python train.py --dataset="microscope photos of single blood and bone marrow cells" --encoder_shared_expert=false --encoder_conv_stem=false --encoder_width=384 --latent_channels=4 --decoder_attention=false --optimizer="soap" --batch_size=128 --final_lr_fraction=0
Rows from block 3 of the encoder, named by matrix and row number. Rows with one number belong to one attention dimension. Each number is 128 + 24 x the weight over its row's rms, rounded and kept within 0 to 255. All counts start at 0. After the name is the row's rms in percent of the matrix's.
# q: attention query, key and value (stacked) (encoder.blocks.3.attn.qkv.weight, 1152x384, the q third), inputs 256-383
# k: attention query, key and value (stacked) (encoder.blocks.3.attn.qkv.weight, 1152x384, the k third), inputs 256-383
q.95 118 [127 108 135 135  62 105 150 117 106 145 161 106 124 114 159 128 137 143 117 125 129 179 114 136 103 151  84 144 117 152  92 150 137 131 141 138 135 166 139 152 116 135 158 112 144 154 120 161 148 103 151 130  94 107 145 146 154 117 125 142 163 103 107 148 165 184 151 142 127 121 129 146 150 129 125 153 160 150 123 122  99 106 141 159 133 155 151 131 147 144 145 180 132 126 169 108 105 114 124 137 104 103  87 126 111 118 109 134 128 126 144 121 108 135 167 120 117 136 131  83 167 127 170 153 127 188 115 114]
k.95 120 [ 93 109 139 148 146 163 110 132 166 154 159 128  99  98 137 113 124  94 147 114 118 117 150  93 168 131 111 105 146 154 156 110 154  89 139 148 107 134 101 183 120 114 136 115 137 135 125 183 173  89 118 123 110 133 133 154 139 131 109 124 128 139 148 141 192 119 108 131 144  87 122 163 125 134 139 129 146 173 134 166 141 152 177 127 103 112 150 157 161 118 129  76 147 123 105 141 122  91  96 109  92 106 160 121 152 109 120 128 153 131 124 180 155 119 154 145 130 153 140 117 109 133 107 158  89 114  91 113]
q.96 102 [140 109 155 120 129 126 133 150 189  91 158 116 156 171  88 113 109 101 165 123 125 120 103 151 119 147 131 150 120  97 119  99 133 135 138 120 123 147 102 142 110 126 112 175 102 118 135  97 167 162 107 115  87 135 116 137 105 102 143 115 145 142 182  99  81  83 123 158  99  92 159 145 120 158 175 167  74 115 119 151 135  94 134 134 128 177 133 135 139 144  91 122  93 118  95 126 131 125 135 115 145 146 144 130 110 157 111 128 105 147 169 129 144  82  58 106 104  77 113 164 154 103 170  98 139 125 121 111]
k.96 114 [135  89 107 150 134  78  80 108 148 152 142 135 162 156 145 161 128 147 126 113  93 149 151 127 122 115  94 137 141 104 134 186 120 143 133 111 146  87 175  73 156 151 116  77 123 144 156  88 179 136 142  87 119  90 139 149 120 132 119  87 121 130 139 142 109  80 136 143  92 154 135 122 142 108 141 162 118 130  97 135  98 108  89 138 125  83  81 102  91 108 111 125 138 161 150 110 119 116 110 112 119  97 142 131 107 124 119 148 129 106 123 114 157  98  84 146 149 118 112  72 126 123 132 124 123 159 111 129]
q.97 114 [127 105 138 124 165 161 120 146 141 160 131 123 141 129 162 155  94 176 117 165 154 124 148 131 121 149 112 143 138 131 160 129 102 162 102 123 169 108  99 123 121 120 155 152  99  74 120 150 144 135  82 122 139 147 109 126 132 160 128  89  91  81 142 112 126 137 181 147 126 137 113 118 141 148 161 143 136 152 119 159 116 114 148 123 114 171  94  95 157 171 142  94  81 176 104 172 124 133 127 114 116  48 138 100 131 145 130 114 153 110 145 165 125 121 135 118 115 118 103 148 120 150 104 131 153 131 119 143]
k.97 118 [116 133 180 120 135  96 119 145 105 128 146 126 126 137 134 124 131 166 121 154 132  89 144 144 121  72 124  96 110 149 100 156 126 156 109 151 107 159 125 151  95 139  91 115 122 132 123  94 151 103 160 103 130  75 113 126 136 118 147 150 118 126 136 108 132  84 105 139 146 145 126 133 116 108 110 104 145 141 133 126 151 123 176 158 125  73 177 116 129 152 102 118 148 158 120 178 141 152 122 135  99 133 155 175 136 102 114 110 171 140 140 135 127 170 143 135 145 132 125 151 122 141 171  82 113 136  78 134]
q.98 120 [164 108  81 120 112 121 174 111 109 139 117 113 138 168 135 113  95 159  88 177 135 106 116 157 134 101  83 104 155 100 127  81 160 164 154 142 161 122 135 113 105 112 137 104 126 123 133 118 120 179 149 127 126 116  97 139 159 171 135 113 115 146 147 152 114 122  60 189 105 120 101 174 118  82 167 110  93  65 150 135 108 135 170 151 186 108 112 113 159 184 117 157 130 107 148 166 140 128 103 117 180 167 129 124 106 151 119 113 108 141 128 128  98 149 162 106 115 145 130 151  95  92 179 121 168 104 165  97]
k.98 126 [124 144 127 117  96 128 141 162 112 140 125 135 152 117 127 120 104 119  87 132  83 157  92 149 122 114  84 160 131 119 176  85  94 137 151 135 122  88 114  97  68  97  90 107 124 172 111 134 135 117 129 136 163 114 143  78  67 151 136 126 143 139 132 143 170 112  62  90 132  88 127  94  92 114 132 106 113 121 137 122 159  89 117  90 168  59 122 111 108 146 159 128 148 168 124 144 143 128 102 160 127 131 146 135 137 126 128 128 116 121 164 144  98 127 142 151 156 113 124 160 130 138 155 104 123 123 100 132]
q.99 107 [150 138 149 153 130 157 123 105 123 106 157 124 148  93 146 102 167 124  81 120 131 119 110 136 148 162 105 145 119 146 112 107 103 151 111 160 118 161 156  97 126 137 127 140  90  93 113 116 135 142 133 107 135 115 126 102 170 162 138 158 131 105 135  86  99 133 153 141 116  95 105 142 111 107 114 118 131 132 130  68 140 142 124 125 141 161 133 110 129  87  91 120 143  92 138 110 181 105  77 152 149 162 131 158 112 138 165 152 134  96 114 140 143 149 139 123 105 148 165 108  99 124  90 103 178 159 140 125]
k.99 117 [177 134 142 108 119 127 170 130 139 119 129 121  91  91 123 119 155 156 122 146 144 129  97 151 158 121 135 160 130 142 112 118  94 150 173  81 145 140  91  87 167  95 122 119  98 179 122 131 114 108 111  96 120 142 100 125 151 148 127 152 109 100 145 120 128  99 103 103 124 136 109 149 143  99 126 117  96 157 109 100 101 187 135 135 150 119 161 127 154 140 123  95 112 126 117 131  86 115 126 178 155 127  98 117 155 124 136 139 152  82 127 110 122 156 145 123 136 117 139 118 108 107 125 113 102  93 130 109]
q.100 105 [105 168 107 124 130 128  84 125 163  93 182 149 124 114 162 118 139  76 104 161 142 115 185 114 153 116 158 144 109 139 100 111  82 110 153 124 108 163 131 103 156 147 125 134 110  96  92 126 142 122 128 155  96 140 123 159 135 154 121 182 121 123  98 141 121 123 153 156 154 128 154 152 106 114 128 129 147 104 128 114 177 119 119 144 150 159 138 114 137 108 107 156 152 123 132 132 139 146 151  88 134 127 106 118 130 153  77 107  82 115 110 114 127  88 101  85 122 152 116 150  97 164 119 180 106 130 154 139]
k.100 118 [150 147 151 129 105 122 103 132  97 133 135 182 118 121 124 127 127 161 157 157 107 143 131 131 169 130 137 136 153 169 148 154 131 135 116 143  89  97 146 106 139 176 133 126 141 121  97 148 104 125 139  91  73 124 146 112 117 137 145 135 145 142  67 113 148 139 151 139 113 103 143 147 155 119 123 120  90 133 105 160 109 127 156 119 107 173  94 108  81 154 158 153 139 107 126 131 162 135 101  86 147 120 153 115 112 131 154  88 137 105 139 147 139 111 156  98 119 139 127 164 121 143  68 108 116 173 140 170]
q.101 117 [131 123 122 135 114 145 120 106 138 129 130 128 120 141  91 137 149 128  73 107 143 121 129 126 108 146 153 117 125  93 116 106  90  92 152 127 140 129 139 109 168 109 100 158 162 138 135 126 140 112 126 159 159 120  88  86 135 153 158 126 141 114 106  91 103 126 111 137 157 114 121 166 134 118 165  60 154 148 129 107 107 132 144 196 137 138  98 113 135 111 124 126 127 140 146 128 115 127  68 113 100 155 136 120 120 109 137 131 158 127 132 153  86 105 107 142 141 134 157 158 153 110 124 140 149 106 149 149]
k.101 119 [164 148 134 144 145 100 106 146 150 114 130 151 134 207 114 158 165 118 140 138 138 123 101 156  94 143 139 128 119 182 121 164 120 135 138 150  82 149 155 132 146 100 131 110 135 119 104 167 190 146 123 119 128 157 105 143 116  83  97 143 149 149 105 100 167  91  93 118 138 146 145 122 144  86 125 142 115 138 165 139 126 136 148 135 147 149 132 105 106 140 137 128 115 117  96 135 139 127 166 150 126 139 122 139 129 121 130 139 112 147 102 159 120 130 141 105 156  94 116 135 114 104 104  76 133 120 133  91]
q.102 109 [108  81 132 129  72 123 132 111 128 129 184 151 118 146  94 131 148 160  96 126 156 107 125 122 186 140 124 148 116 145 118 112 103 121 162 130 165  90  89 141 110 117 151 105 136 108 152 158 134 113  96  82 147 114 159 146 113 128  95 163 115  82  96 140 138 126 157 144 153 112 153 115 121 114 133 133 154 120 118 141 191 139 122 152 115 158 103 112 117  86 118 150 108 177 116 101 179 133 127 122 115 149 150 112 109 166 145 159 174 102 152 124 106  77 180 107 122 137 120 154 132 110 122 119  69 129 120 117]
k.102 117 [ 95 117 152 146 124 124  99 141 123 118 161 167 111 166 112 133 136 137  88 108 148 130  92 139 151 103 107 159 156 117 102 152  95 121  85 179 142 105 115 123 124 111 162 100 112 134 138 121 159 118  97 136  75 118 136  87 159 165 146  98 142 136 166  39 152 128 138 144 111 109 127  87  75 139 161 117 167 136 113 151 154 116 151 101 117 133  90  96 165 112 118 128  90 125 133  92 121 129 140  95 168 123 113 127 168 116 163 120 105 166 170 160 112 111 150 126 118 104 121 134 162 143 106 118 151 123 121 129]
q.103 111 [146 117 137 153 144 147  92 128  94 129 157  76 122 166 115 147 167 118 159 117 162 129 128 184 148 129 171 135 123  98 104 122  78 110 138 137 111 112 109 140 125 115 117 109 150 111 181 133 126 119 166 145 126 123 145 161 118 153 112 146 145 142 133 125 162  91 126 101 126 136 124  82 121 167 124 102 118 146  97 150 165 139 150 142 102 108 149 106 120 125 115  96 175 161 155 109 134 128 139 101 141 122 165 160  90 129 157 127 113 118 150 112 140 162 116 114  82 136 119 160 159 101 105 147 119 102 113 156]
k.103 114 [115 132 133 110 153 167 178 137 111 111 120 104 121  93 159 123 133 123 125  99 160 143 126 107 118  99 102 125 117 106  66 117 111 125 141 137 156 110 122  88 172 113 146 122 132 111 113 108 180 103 120 127 103  96 118 114 124 121 125 106 153 164 180 143 111 130 132 130 122 110 141 168 110 124 114 121 143 152 101  79 147 118 115  93 152 110 103 148 139  94 149 137 121 147 146 128 109 154 122  75 164 141 120 144  84 121 133 122 163 131 159 119  93 139 153 142 141 130 108 136 153 140  95 175 116 133 104 161]
q.104 116 [118 119 125  94 149 173 149 108  98 145 108 136 145 136 157 118 134 103 120 106 147 110 145 125 117  84 109 126 135 137 133 118 162 113  69 120  77 148 124 138 135  93 122 101 167 162 131 139  75 132 120 113 146 118 155 171 129 105 156 137 140 142 143 142 131 129 136 129 121 122 132  34 155 124 110 104  86 178 112 106 128 134  96 126 108 142 125 113 162 149 126 150 142 123  94 100 127 131 132 145 142 100 132 109 168 128 114 138 127 159 113 152 146  95 172 113 109 120 132 116 148 127 118  94 118 124  73 134]
k.104 118 [150 145 116 127 109 176 120 164 210  99 105  82 114 133 137 144 142 141 128 133 138 148  87 141 144 121 151 165 120 102 132  59 140 108 168 115 133 138 134 150 148 116 172 142 107  93 137 177 128 142 109 162 170 134 153 166 122 118  90 110 149 155 106 102  84 158 141 160 145 115 137  87 115 102 114 129 139 144 110 123 119 166 126  96  84 153 161 108 143 116 167 118 145 137 116 122 119 154 165 117 132  65 113 140 171 123  88  89  92 139 101 128 133 149 127 119 107 106  82 139  89  99 186 152 143 146 109 128]
q.105 115 [133 101 163 146 140 110 129 117 154 133  97 154 136 106 161 126 157 120 105 108 174 156 159 179 111 120 118  97 110 128 139 120 132 122 165 141 128 160 131 126 127 135 122  89 174 137 160  64 118 108 163 140 174 115 137 129 102 125 104 107 106 140 114  96 137 148 101 106 112 151 126 146 127 129 126 130 100 157 101 102 156 129  87 147 113 108 132 135 145 143 136 103 155 120 108 163 138 148 125 119 101 111 176  96 148 117 150 102 179 110 113 105 156 116 122  93 124 143 158 123 152 122  83 123 132 126  89 159]
k.105 113 [133 134 119 138 132 108  88 106 137 112  71 156 139 112 140 125 126 140 100 121 158 120 133 164 126 162 122 101 150 123 115  99 104 126  93 123 165 123 140  69  92 105 113 111 110 135 137 116  77 158 112 151 149 167  76 103 162 144 102 153  93 130 125  95  97 134 138 124 161 141 102 117 127 134 137  86 132 118 133 140 125 165 133  91 120 145 164 149 107  94 108 143 124 104 168 132 130 145 132 119 121 129 160 157 124 129 104  96 127 101 147 152 110 128 132 124 104 154 142  97 101 135 103 164 128 167 153 133]
q.106 125 [146 125 112  89  84  79 132 161 110 136  86 127 118 170 144 152  99 121 152 111 115 149 114 139 130 117 136 124 126 115  95 115 154 142 133 146 162  98 136 122 137 143 127 132 146 134 147  99 139 163 155 116 145 118 123  98 133 108 114 147 139 162 148 145  88  91 126 146 150 121 130 148 136 123 136 148 102 120 149 152 119 170 161 135 121 111 179 129  96 126  99 159 131 165 191 110 164 100 109 109 136 163 113 150 124 158 170 117 138 144 107 115 155 125 148 144 119 137 150 123 171 146 152 103 101  97 130 130]
k.106 118 [120 147 206 123 148 162 117 156 156 153 125 115 135 121 140 126 103  99 167 164 156 112 132 142 112 153 111  99 114 109 175  69 104 144  99 147 133 118 139 103 103 135 119 142 117 156 103 124 130 152  87 129 123 146  80 134 130 130 155 117 176 178 123 112 171 116 132 103 136 140 166 129 134 150 139 168 116 153 121 126 124 119 122 100 130 100 110  80 129 121 149 194 168 139 184 119 104 146 170  97 104 110 162 134 140 181 140 163 139 144 159 170 123 119 106 116 127 135 118 109 144 152 128 164 128 149 104 145]
q.107 107 [138 120 167 108 154 106 118 145 145 129 153 119 152 145 140 119 118 117 113  91 129 165  67 130 128 124 110 145 142 143 128  84 134 132 125 140 153 141 117 127  73 146 124 137 165 161 124 106 169  69 160 120 136 146 123 137 131 113 139 120 113 118 122 149  91 117 146 117 159 144 135 116 109 153 118 130 107 161 127 144 125 141 111  70 114 149 131 102 140 131 105 182 160 160 154 140  94 162  75 143 126  98 126 142  93 102  66 149 109 115 138 127 100 101 108 149 127 136 123 144 144 134 134 146 185 143 139 122]
k.107 115 [113 126 136 198 106 145 134 128 109 122 101  86 139 143 151 128 109 164 136 158 152 124 133 134 143 148 107 163 126 140 102 123 128 162 126 162 161 149 136 168  92 118 140  85 111 144 118 103 116 124 146 124 137 110 138 113 151 141 149  81 104 123  96 161 160 124 109 138 108 100  76 146 183 107 147 107 130 110 174 153 123 162 118 154 124 122 108 162 106 118 105 125 181 151 138 145 126 157 134 111  93 116 118 123 131 127 103 142 111 126 113 159 103 113 112 104 119  89 161 127 114  82 115 159 131 163 172 110]
q.108 114 [102 102 113 116 136 137 111 101  90 140  98 157 124 134  81 134 118 133 154 124 148  98 121 103 153 126 176 137 138 135  97 149 151 129 123 129 178 134 100 110 162 118 164 130 152 100 125 121 130 128 129 140 120 107  99 152 135 113 141 155 171 114 162 106 146 117 129  94 138 118 145  98 129  92  99 124 137 103 138 116 105 126 152 132 182 140 117 181 105 106 109 187 168  79 135 118 136 116 106  95 129 101 124 133  93  92  85 117 116 212 112 106 141 139 153 163  98 120 121 117 115 165 147 134 121 160  96 144]
k.108 110 [125  94  98 131 124 158 100  91 104 109  83 102 123 119 116 140  74 132 130 134 101 143 121 136 136 122  91 118 149 136 109 121 128 117 147  99 114 112 104 117 161 104 118 139 131 143 169 161  83 143 129 149  89 112 150 141 116 144 148 124 152 105 103 121 183 142 131 106 120 110 133 106 108 111 143  56 143 146 108  90 144 118 142 115 124 125 127 160 166 105 113 152 149 110 167 142 178 133 127 185 105  83 149 111 108 127  66 111 112 149 104 117 158 153  88 167  97 122 101 140 118 161 145 159 125 130 123 132]
q.109 113 [135 113 142 165 130 130 105 137 132 129 147 145 119 108  90 142 119 137 151 143 123 146 126 161 150 113 103 121 138 146 142 100 151 105 108 158 134 126  92 115 159 111 122 134 130 156 100 143 136 101  83 143 120  99  90 171 112 140 140 106 169 112 178 122 169  86 136 168 135  84 195 110 153 106 149 146 130 164 133 128  98 114 101 155 111 122  83 129 106 171 155  66 122 133 107 149 140 142 139 159 115 104 105 112 163 148 114 129  78 120 122 133 156 122 149 132 112 115 146 124 150 167 100 142 120 126 142 125]
k.109 113 [ 93 105  84 113 112 137 136 147 126 148  91 157 128 117 121 130 147 137 132 111 124  98 116 118 105 153 106 176 131 133 151 102 124 141 136 138 101 139 157 134 133  85 138  95 135 117 144 120 149 165 128  82 131 123 109 126  79 129  92 161 161 106 150 128 101 126 151 162 140 137  94 163 118 113 128 119 132 127 134 104 124 106 116 162  80  89 106  98 116 123 126 141 121 163 133 155 155 136 110 148 131  74  79 159 111 164 109 127 122  95 151 162 116 126 151 133 107 175 127  95 184 156 128 105 130 126 115 109]
q.110 095 [140 111 110 119 148 101  99 115 145 118 115 147 118  90 125  90 140  81 105 101 132  97 135 117 128  82 107 114 110 147 139 140 135 145 134 147 130 146 150 127 107 115 114 132  95 103 118 114 152 159  98 146 139  78 130 111  97 159 150 121 147 120 119  90 139 136  83 146 127 154 100 167 100 127 147 136 140 131 170 100 193 160 133 122 154 133 125 132 174 150 134  72 142 153 118 133 145 129 129 126 123 115 144 107 109 197 144 134 161 111 108 147  99 155 154 129 147 148 161  98  77 143  91  98 153 104  90 115]
k.110 105 [106 113 112 127 135 147 142 143 131 139 131 161 113 131 103 157 129  56 131 135 130 137 128 158 134 151 118 135 160 168 107 125 144 138 136 109 199 125 120 129 109 142  90 150  95 128 171 100 122 158 128 128 120 141 126 130 152 135  81 135 107  91 125  80 139 104 126 111 114 136 106 128 103 141 119 155 119  93  93 111 149 151  80 160 147 180 143 150 126 158 129 152 153 167 156  91 170 116 123 132 148 128 113 109 133  88 126 146 164 110 121 147 124  80 127 126 138 151 126 102 135 119 100 134 125  96 160 125]
q.111 117 [128 153  72 125 118 121 138 141 104  55 108 146  89  96 141 159 116  91 119 144 133 112 151  93 156 117 108 149 143 145 104 123 152 140 100 151 152 137 122 146  96 145  94 156  88 128 110 149 148 142 142 154 125 111 136 128 112  94 150 124 133 137 127 202 113 114 135 177 138 130  89 166 115 146 147 131 105 101 127 167 141 122 114 119 153 126 111  92 102 148  90 153 122 100 114 151  48 135 137 131 151 153 101 121 138 107 165 110 122 136 110 116 120 105 118  91 134  84 145 116 113 152 135  88 114 141 137 105]
k.111 124 [171 160 118 130 122 114 130 168  97 115 135 121 146 138 127 100 119 120  90 192 126 133 158 123 138 129 147 117 100 104 130 129  97 167 155 142 162 120 137 133 130 145  72 135  81 111 122 173  93 150 130 178 130 162 113 156 149 121 119 128 158 116 151 141 124 139 140  91 132 161 107 114  96 142 135 129 103 100 123 160 138 114  80 141  88 126 146 112 149 106 151 105 115 117 123  96 145 125 173  97 136 136 146  96 100 130 135 116 136 111 120  93 123 124 102  89 119  89 147 150 100 140 114 100 132 125 123 122]
q.112 107 [144 136 118 103 128 129 112 156 108 147 115 134  96 137  83 105 146 182 161 155 102 152 126 102 143 144  76 114 107 127 145 129 100 189 129 139 138 100  92 123  71 100 127  88 144 162 118 146 182 119 139  98 141 145 115 131 124 131 129 130 106 108 145 101 115 126 111 141 100 103 111 118 154 104  71 150 100 162 140 142 104 134 107 129 149 139 150 127 110 148 103  98 128 162 135 192 148 120 103 153 116  96 109 138 163 130 143 118 159 111 103 120 183 148 179 147 135 120 141 146 151  81 108 124 143 175  86  89]
k.112 111 [ 82  94 157 165 149 101 148 147 113 116 133 110 131 114 110 122 150 128 140 104 135 150 119 159 170 129  71 131 130  90 140  97 157 119 126 124 136 117 113 108 118 110 106 126 111 110  85 109 189 106 173 109 118 124 121 120 107 141 113 102 124 158 138 130 143 121 193 152  90  91  76 139 105 120  85 124 130 164 148 107 142 156 156 113 114 118  92 152 119 117 100 136 108 155 117 116 112 187  88 158 102 153 170 150 134 137 146 127  78 124 124 149 146 133 180 125 144 114 167 123 143 159 114 122 117 126 113 102]
q.113 117 [130  90 115 117 145 144 141 132 118 124 148 106 136 123 126 129 123 135 132 137 198 111 170  75 132 139 109 203 133 148  93 112 104 150 121 100 137 127 128  91 144 106 130 139 107  87 104 128 106 131 126 157 186 179  90 148  86 149  97 111 139 114 139 133  83 111 141 130 134 138 102 135 146 141 117 135  86 128  86 143 139 165 122 169 136  76  85  99  94 130  91 141 120 161 133 146 147 148 135  90 131 125 135 160 148  90 159 124 112 118 128  87  86 113 122 154 123 140 132 152  86 146 151 145 138  96 106 167]
k.113 127 [117 139 130 133 149 123 160 131 131 153  90 128 111 121 127 116 118 123 115 160 154 121 120 138  64 116 145 142 159 151  95 131 113 101 101 166  89 130 106 156 121 133 107 141 111 143 158 134 148 140 135 138 144 123 131 116 115 154 142 139 111 150 124 134 135 148 140 165 163 112 108 124  94 135 111 142 119 134 134 104 126 101 171 122 147  92 164  95  97 118 123 133 139 138 125  95 160 145 116 119 165 136 124 169 124 145  95 115 147 133 161 110 119 192  95 112 167 162 104 172 169 139 119 128 127 149  83 139]
q.114 104 [134 143 161 132 149 145 112 117 103 110 134  99  87 169 122 142 111 109  91  96 112 110 125 178  86 126 174  75 142 104 122 154 127 112 140 129 128 180 121 136 142 145  82 127 151 110 147 165 128 161 144 138 149  77 111 100 164 135 130 175 137  89 132 138 117 160 154  99 117 121 105 139 102 137 159 128 127 109 168 146 119 102 122 157 161  93 133 119 142 118 151 164  93 123 118 130 115  94 115 114 148 140  84 133  97 125 126 149 131 122 146 170 134  97 150 147 102 140 106 153 152 122 108 121 122 127 111 136]
k.114 116 [154 128 144 142 127 144 141 161 141 136 151 137 129 158 134 101 112 117 126 130 124 148 166 119 124 181 156 165 168 161 133 101 139 155 174 112 161 158 123 120 172 151  79 127  93 120 142 123 122 155  90 119 140 165  96 159 135 130 106 119 134 104 114  73 123 179 123 138 118 147 152  99 131 130 148 125 117 148 148 198 162 127 119 143 166  87 112 123 150 158 149 143  94 154 145 146 144 132 166 121 140 118 116 135 123 145 148 125 196  86  94 122 109  87 127 145 134 102 139  96 135 136 108 157 124 120 163 126]
q.115 110 [128 130 113 143 113 176 153  83 140 116 111 106  94 122 113 142 127 134 109  74 123 127 100 113 162  80 124 151 128  82  56 141 134  83  79  88 112 111 107 134 134 156 160 134 140 138 119 165 137 144 125 132 148 167 109 157 104 118 130 131 133 113 114 112 137 113 175 173 118 160  82 157 100 150 126 118 135  97 156 141 108 131 147 136 149 112 143 146 119 145 131 119  97 116 154 137 114 122 152 159 154 104 156 144 117  98 150 111  99 161 132  97 149 141 123  87 102 131 148  89 140 110 117 122 114 123 161  92]
k.115 122 [168 113 138 161 128 150 147  99 121 105 116 126  93 156  90 128 106  72 114 144  98 136  96 120 152 143 119 114 166 101  67 153  92 135  75  92 146  85 139 141  92 133 123 121 163 115 119 113  92 134 112 130 145 128 162  86 146 113 139 110 129 145 166 140 116 130 118  83  64 147 114 165 104 110 143 145 160 100  96 108 107 166 108 129 145 126  91 153 119 120 177 173 148  96 138 165 127 118 133 103 131 156 102 152 115 102 169 152  98 120 120 117 101 128 155 110 158 123 127  96 128  96  84 101 128 122 141 117]
q.116 114 [ 94 128 136 101  82 112 149 114  95 140 155 149 107 129 162 115 164 122 117 130  92  94 101 143 149  87 162 160 109 118 144 110 157 134  93 110 114 106 154 132 116 133 161 108 189 127 140 118 138  96  93 102  91 131 108 119 122  90 144 164 157  89 141 120 148 150 126 123 109 133 128 156 111 140 145 111 181 133 130 115  86 111 107 108 109 168 151 137 119 107 101 112 107  78 121 127 132 115  81 165 105  63 124 157 104 100 101 132 129 145 123 107 151 101 145 142 140 153 124 113 174  89 144 124 146 109 113 160]
k.116 114 [104 125 140 157 104 113 127 125 142  98 131 146 121 152 122 158 112 161 153 127 107 106 139 135 137 120  66 146 119 168 122 176 125 122 118  96 141 121 149 145 122 138 141 167 125 150 165 151 145  94 174 112  75 140 157 120 156  63 128 129 116 101 178 156 135 141 141 113 137 134 146 144 142 168 102 146 146 125 102  70  98 182 138 116  69 187  94 119 199 139 126 149 120 145 143 135  97 111 157 138 112 108 145 148 170 110 136 140  93 118 122 150 137 166 156 130 103  84  96 100 133 104 127 169 168 116 177 130]
q.117 124 [188 170 105 130 140 128 137 138  72 117  97 171 141 103 138 123 142 109 167 181 137 120 114 112 134 122 112 165 143 130 120 134 149 167 112 128 124 125 139 102 108 136 153 165 125 175  93 124  74 131 140 140  93 192 141 130 142 143 160 110 135 140 112 137 113 135 118 131 137 157 117 100 151 117  93 118 140 129 172 141  91 134 172 105 165 179 162 167 152 144 134 161 165 148 104 108 124 146 158  96 131 111 101 132 153 159 115 138  98 101  91  73  94 148 147 133 181 122 155 118 111 147 132 145 125 129 107 120]
k.117 121 [117  97 117 158 119 156 110 135 123 160 132 126 188 104  82 118 112 129 115 131  99 121 104  83 126 111 102 186 136 123 107 152 128 135 161 108  75 124 106 127 144 138 125 108 144 183 150 146 107 130 103 134 151 102 179 140 125 135 121 140  98  87 119 129 172 150 139 144 163  99 116 128 146 154 128  89 115 137 108 118 128  91 133 100  73  90 138 168 124 143 184 133 120 130 101  83 168  91 164 161 136 138 116 112 127 108 162 132  63 153 137  79 136 152 151 128 113 149 132 158 135 118 131 101 127 148 125 147]
q.118 112 [146 156 131 164 133  88 143 114 117 135 120 130 122 134 159 124 126 140 129 105 109 105 130 124 158 164  93 140 109 127 134 107 131  80 170 123 164 141  80 138  89 183 134 147 114 140 147 140 173 129 124 143 108  80  98 111 145 130 104 150 142 133 162 148 116 141  86 152 158 126 143 177 109 169 120 146 116 110 105 154 163 108 130  91 133 112 122 131 120 108  90 164 125 118 139 102  91  92 111 144 122 167 165 111 141 115  91 138 134 137 122  94  92 141  77  84 106 106 170 132 108 162 126  96 161 117 140 131]
k.118 124 [115 157 123 151 119 127 109 110  91 160 141  96 119 157 147 132  84 129 128 128 133 136 116 177 187 118 136 154 151 138 120 141 122 120 168 164 147 116 121 146 181 152 101 133 112 146 109  87 138  94 141 100 118 131  98 131 117 102 133 131 187 111 168 135 102 137  90  95 102  97 140 128 113  90 165 122 112 110 138 145 129 135 104 116 119 146 109 148 129 119 112 154 138 107 147 112 121  97  74  91 144  99 173 102 118 149 123 148 138 104 163 153 111 149 158 123 143 114 126 125 138 111 108 106 165 100 158 171]
q.119 107 [103 123 109 124 110 175  98 168 137 179 146 102  71 140 128 114 112  99 110 110 136  65 130 139 131 127 143 126 103 142 161 150 138 126 146 109 147 124 157 159 175 152 123 142 112 118 163 114  92 140 165 141 170 115 120 131  90 106 115 147 167 127 170 152  93 111 118 137 144 177 137 109 133 100 159 106 138 137 120 112 114 119 131 145 123 106 138 134 119 107 139  85 113 155 133 106 116 102 149  90 115 142 133 104 106 141  98 184 159 144 115 159 170 165 133  98 133 114 113 147 136 121 116 155 108  74 125 132]
k.119 116 [ 87 113 132 103 151 116 175 116 123 190 134 144 141 120 145 126 133 156 182 117 135 142  81 118 149 138 108 127  73 116 138 165 116 108 150 149 115 168 159 146 138 101 128 121 102 121 118 158 132 143 102 173 112 120  92  94 118 131 120  96 110 147 149  98 109 142 122  96 148 122 139 169 105 131 158 124 113 122 100 115 137 174 127 115 180 134 155  89  97 145 140 150 115 147 160 151 118 100 143 150 141 131 116 152 101 144  87 130 156 129 164 108  93 149 137 117 140 144 110 117  89 117 118 142 141 133 130 110]
q.120 104 [109 139 128 176 147 121 101 150 134 146 121 127  72 105 138 156 124 114 104 128 153 148 130 130 121 106 104 130 173 123 155 100 109 120 147  92 130 139 147 113 161 102 146 128 145 166 147 141 143 117  98 151 138 127 152 188 139 134  97 126 118 168  75 173  89 131 117 125 110 123 153 147 146 148 143  83 117 121 107  94  95 125 133 128 135 131 155 184 131 114 129  90 113 133 153 137 106 155 163 141 125  56 140 129 108 152 119 113 100  96  80 129 130 134 106 145  96 123 109 127 166 113  91 149 127 134 185 130]
k.120 111 [ 96 157 121  75 110 117 156 117 151 117 128 119 135 109 121 142 157 124 130 130 173 116 153 113 163 125 148 153 127 140 165 136 138  98 106 153 111 132 148 186 151 122 160 100 142 126 131 155 118 131 157 114 134 106 135 167  92 144 123 141 173 147  74 145 148 188 167 138 141  96 109 122 159 142 129 131 153 138 172 129 117 108 131 108 112 136  71 113 146  93 154 113 110  95 101 143 154 155 159  99 103 163 148 125 144 136 122  96 100 148 108 132 127 124 136 111 152 119  98 133 120 154 120  76 135 157 132 123]
q.121 120 [141 116 124 116  91 117  97 146 145 138 124 139 111  84 143 136 129 143 125 111  98 119 120 113 141 142 122 116 144 101 136 110 111 130 153 159 140 107 138 144 165 191 105 120 143 124 132 124 124 116 138 119 152  85 130  90 113  94 118 102 122  91 125 118  91 151 123 146 193 128 121 151 153 156 126 152 156  98 106 137  88 168  92 129 102 132 107 119 113 110  84 108 160 187 104 117 173 102  83 131  99 152 155 132 126 134 118  90 125 120  89  92  89 120 146 112 116 133 116 155 128 140 165 145 150  99 159 140]
k.121 118 [102 153 145 161 110 112 118  97 142 129  81 122 140 151  97 102 126 131 155  91 119 117 126 139 123 124  92 106  73 141 120 117 145 134 121 145 149 159 178 153 134 149 111  88 105 164 101 143 152 138 149 116 135 100 109 103 116  99 117 118 128 116 111 138 130  99  84 141 118 133  97 154 146 125 120 107 119 113 149 140 121 162 106 159 121 157 147 116 128 142 108 149 139 168 140 112 126 119 123 113 179 139  93 137 133 137  76 132 160  90 101 185 129 176 142 162 154 150 133 108  92 102 146 187 143  85 126 109]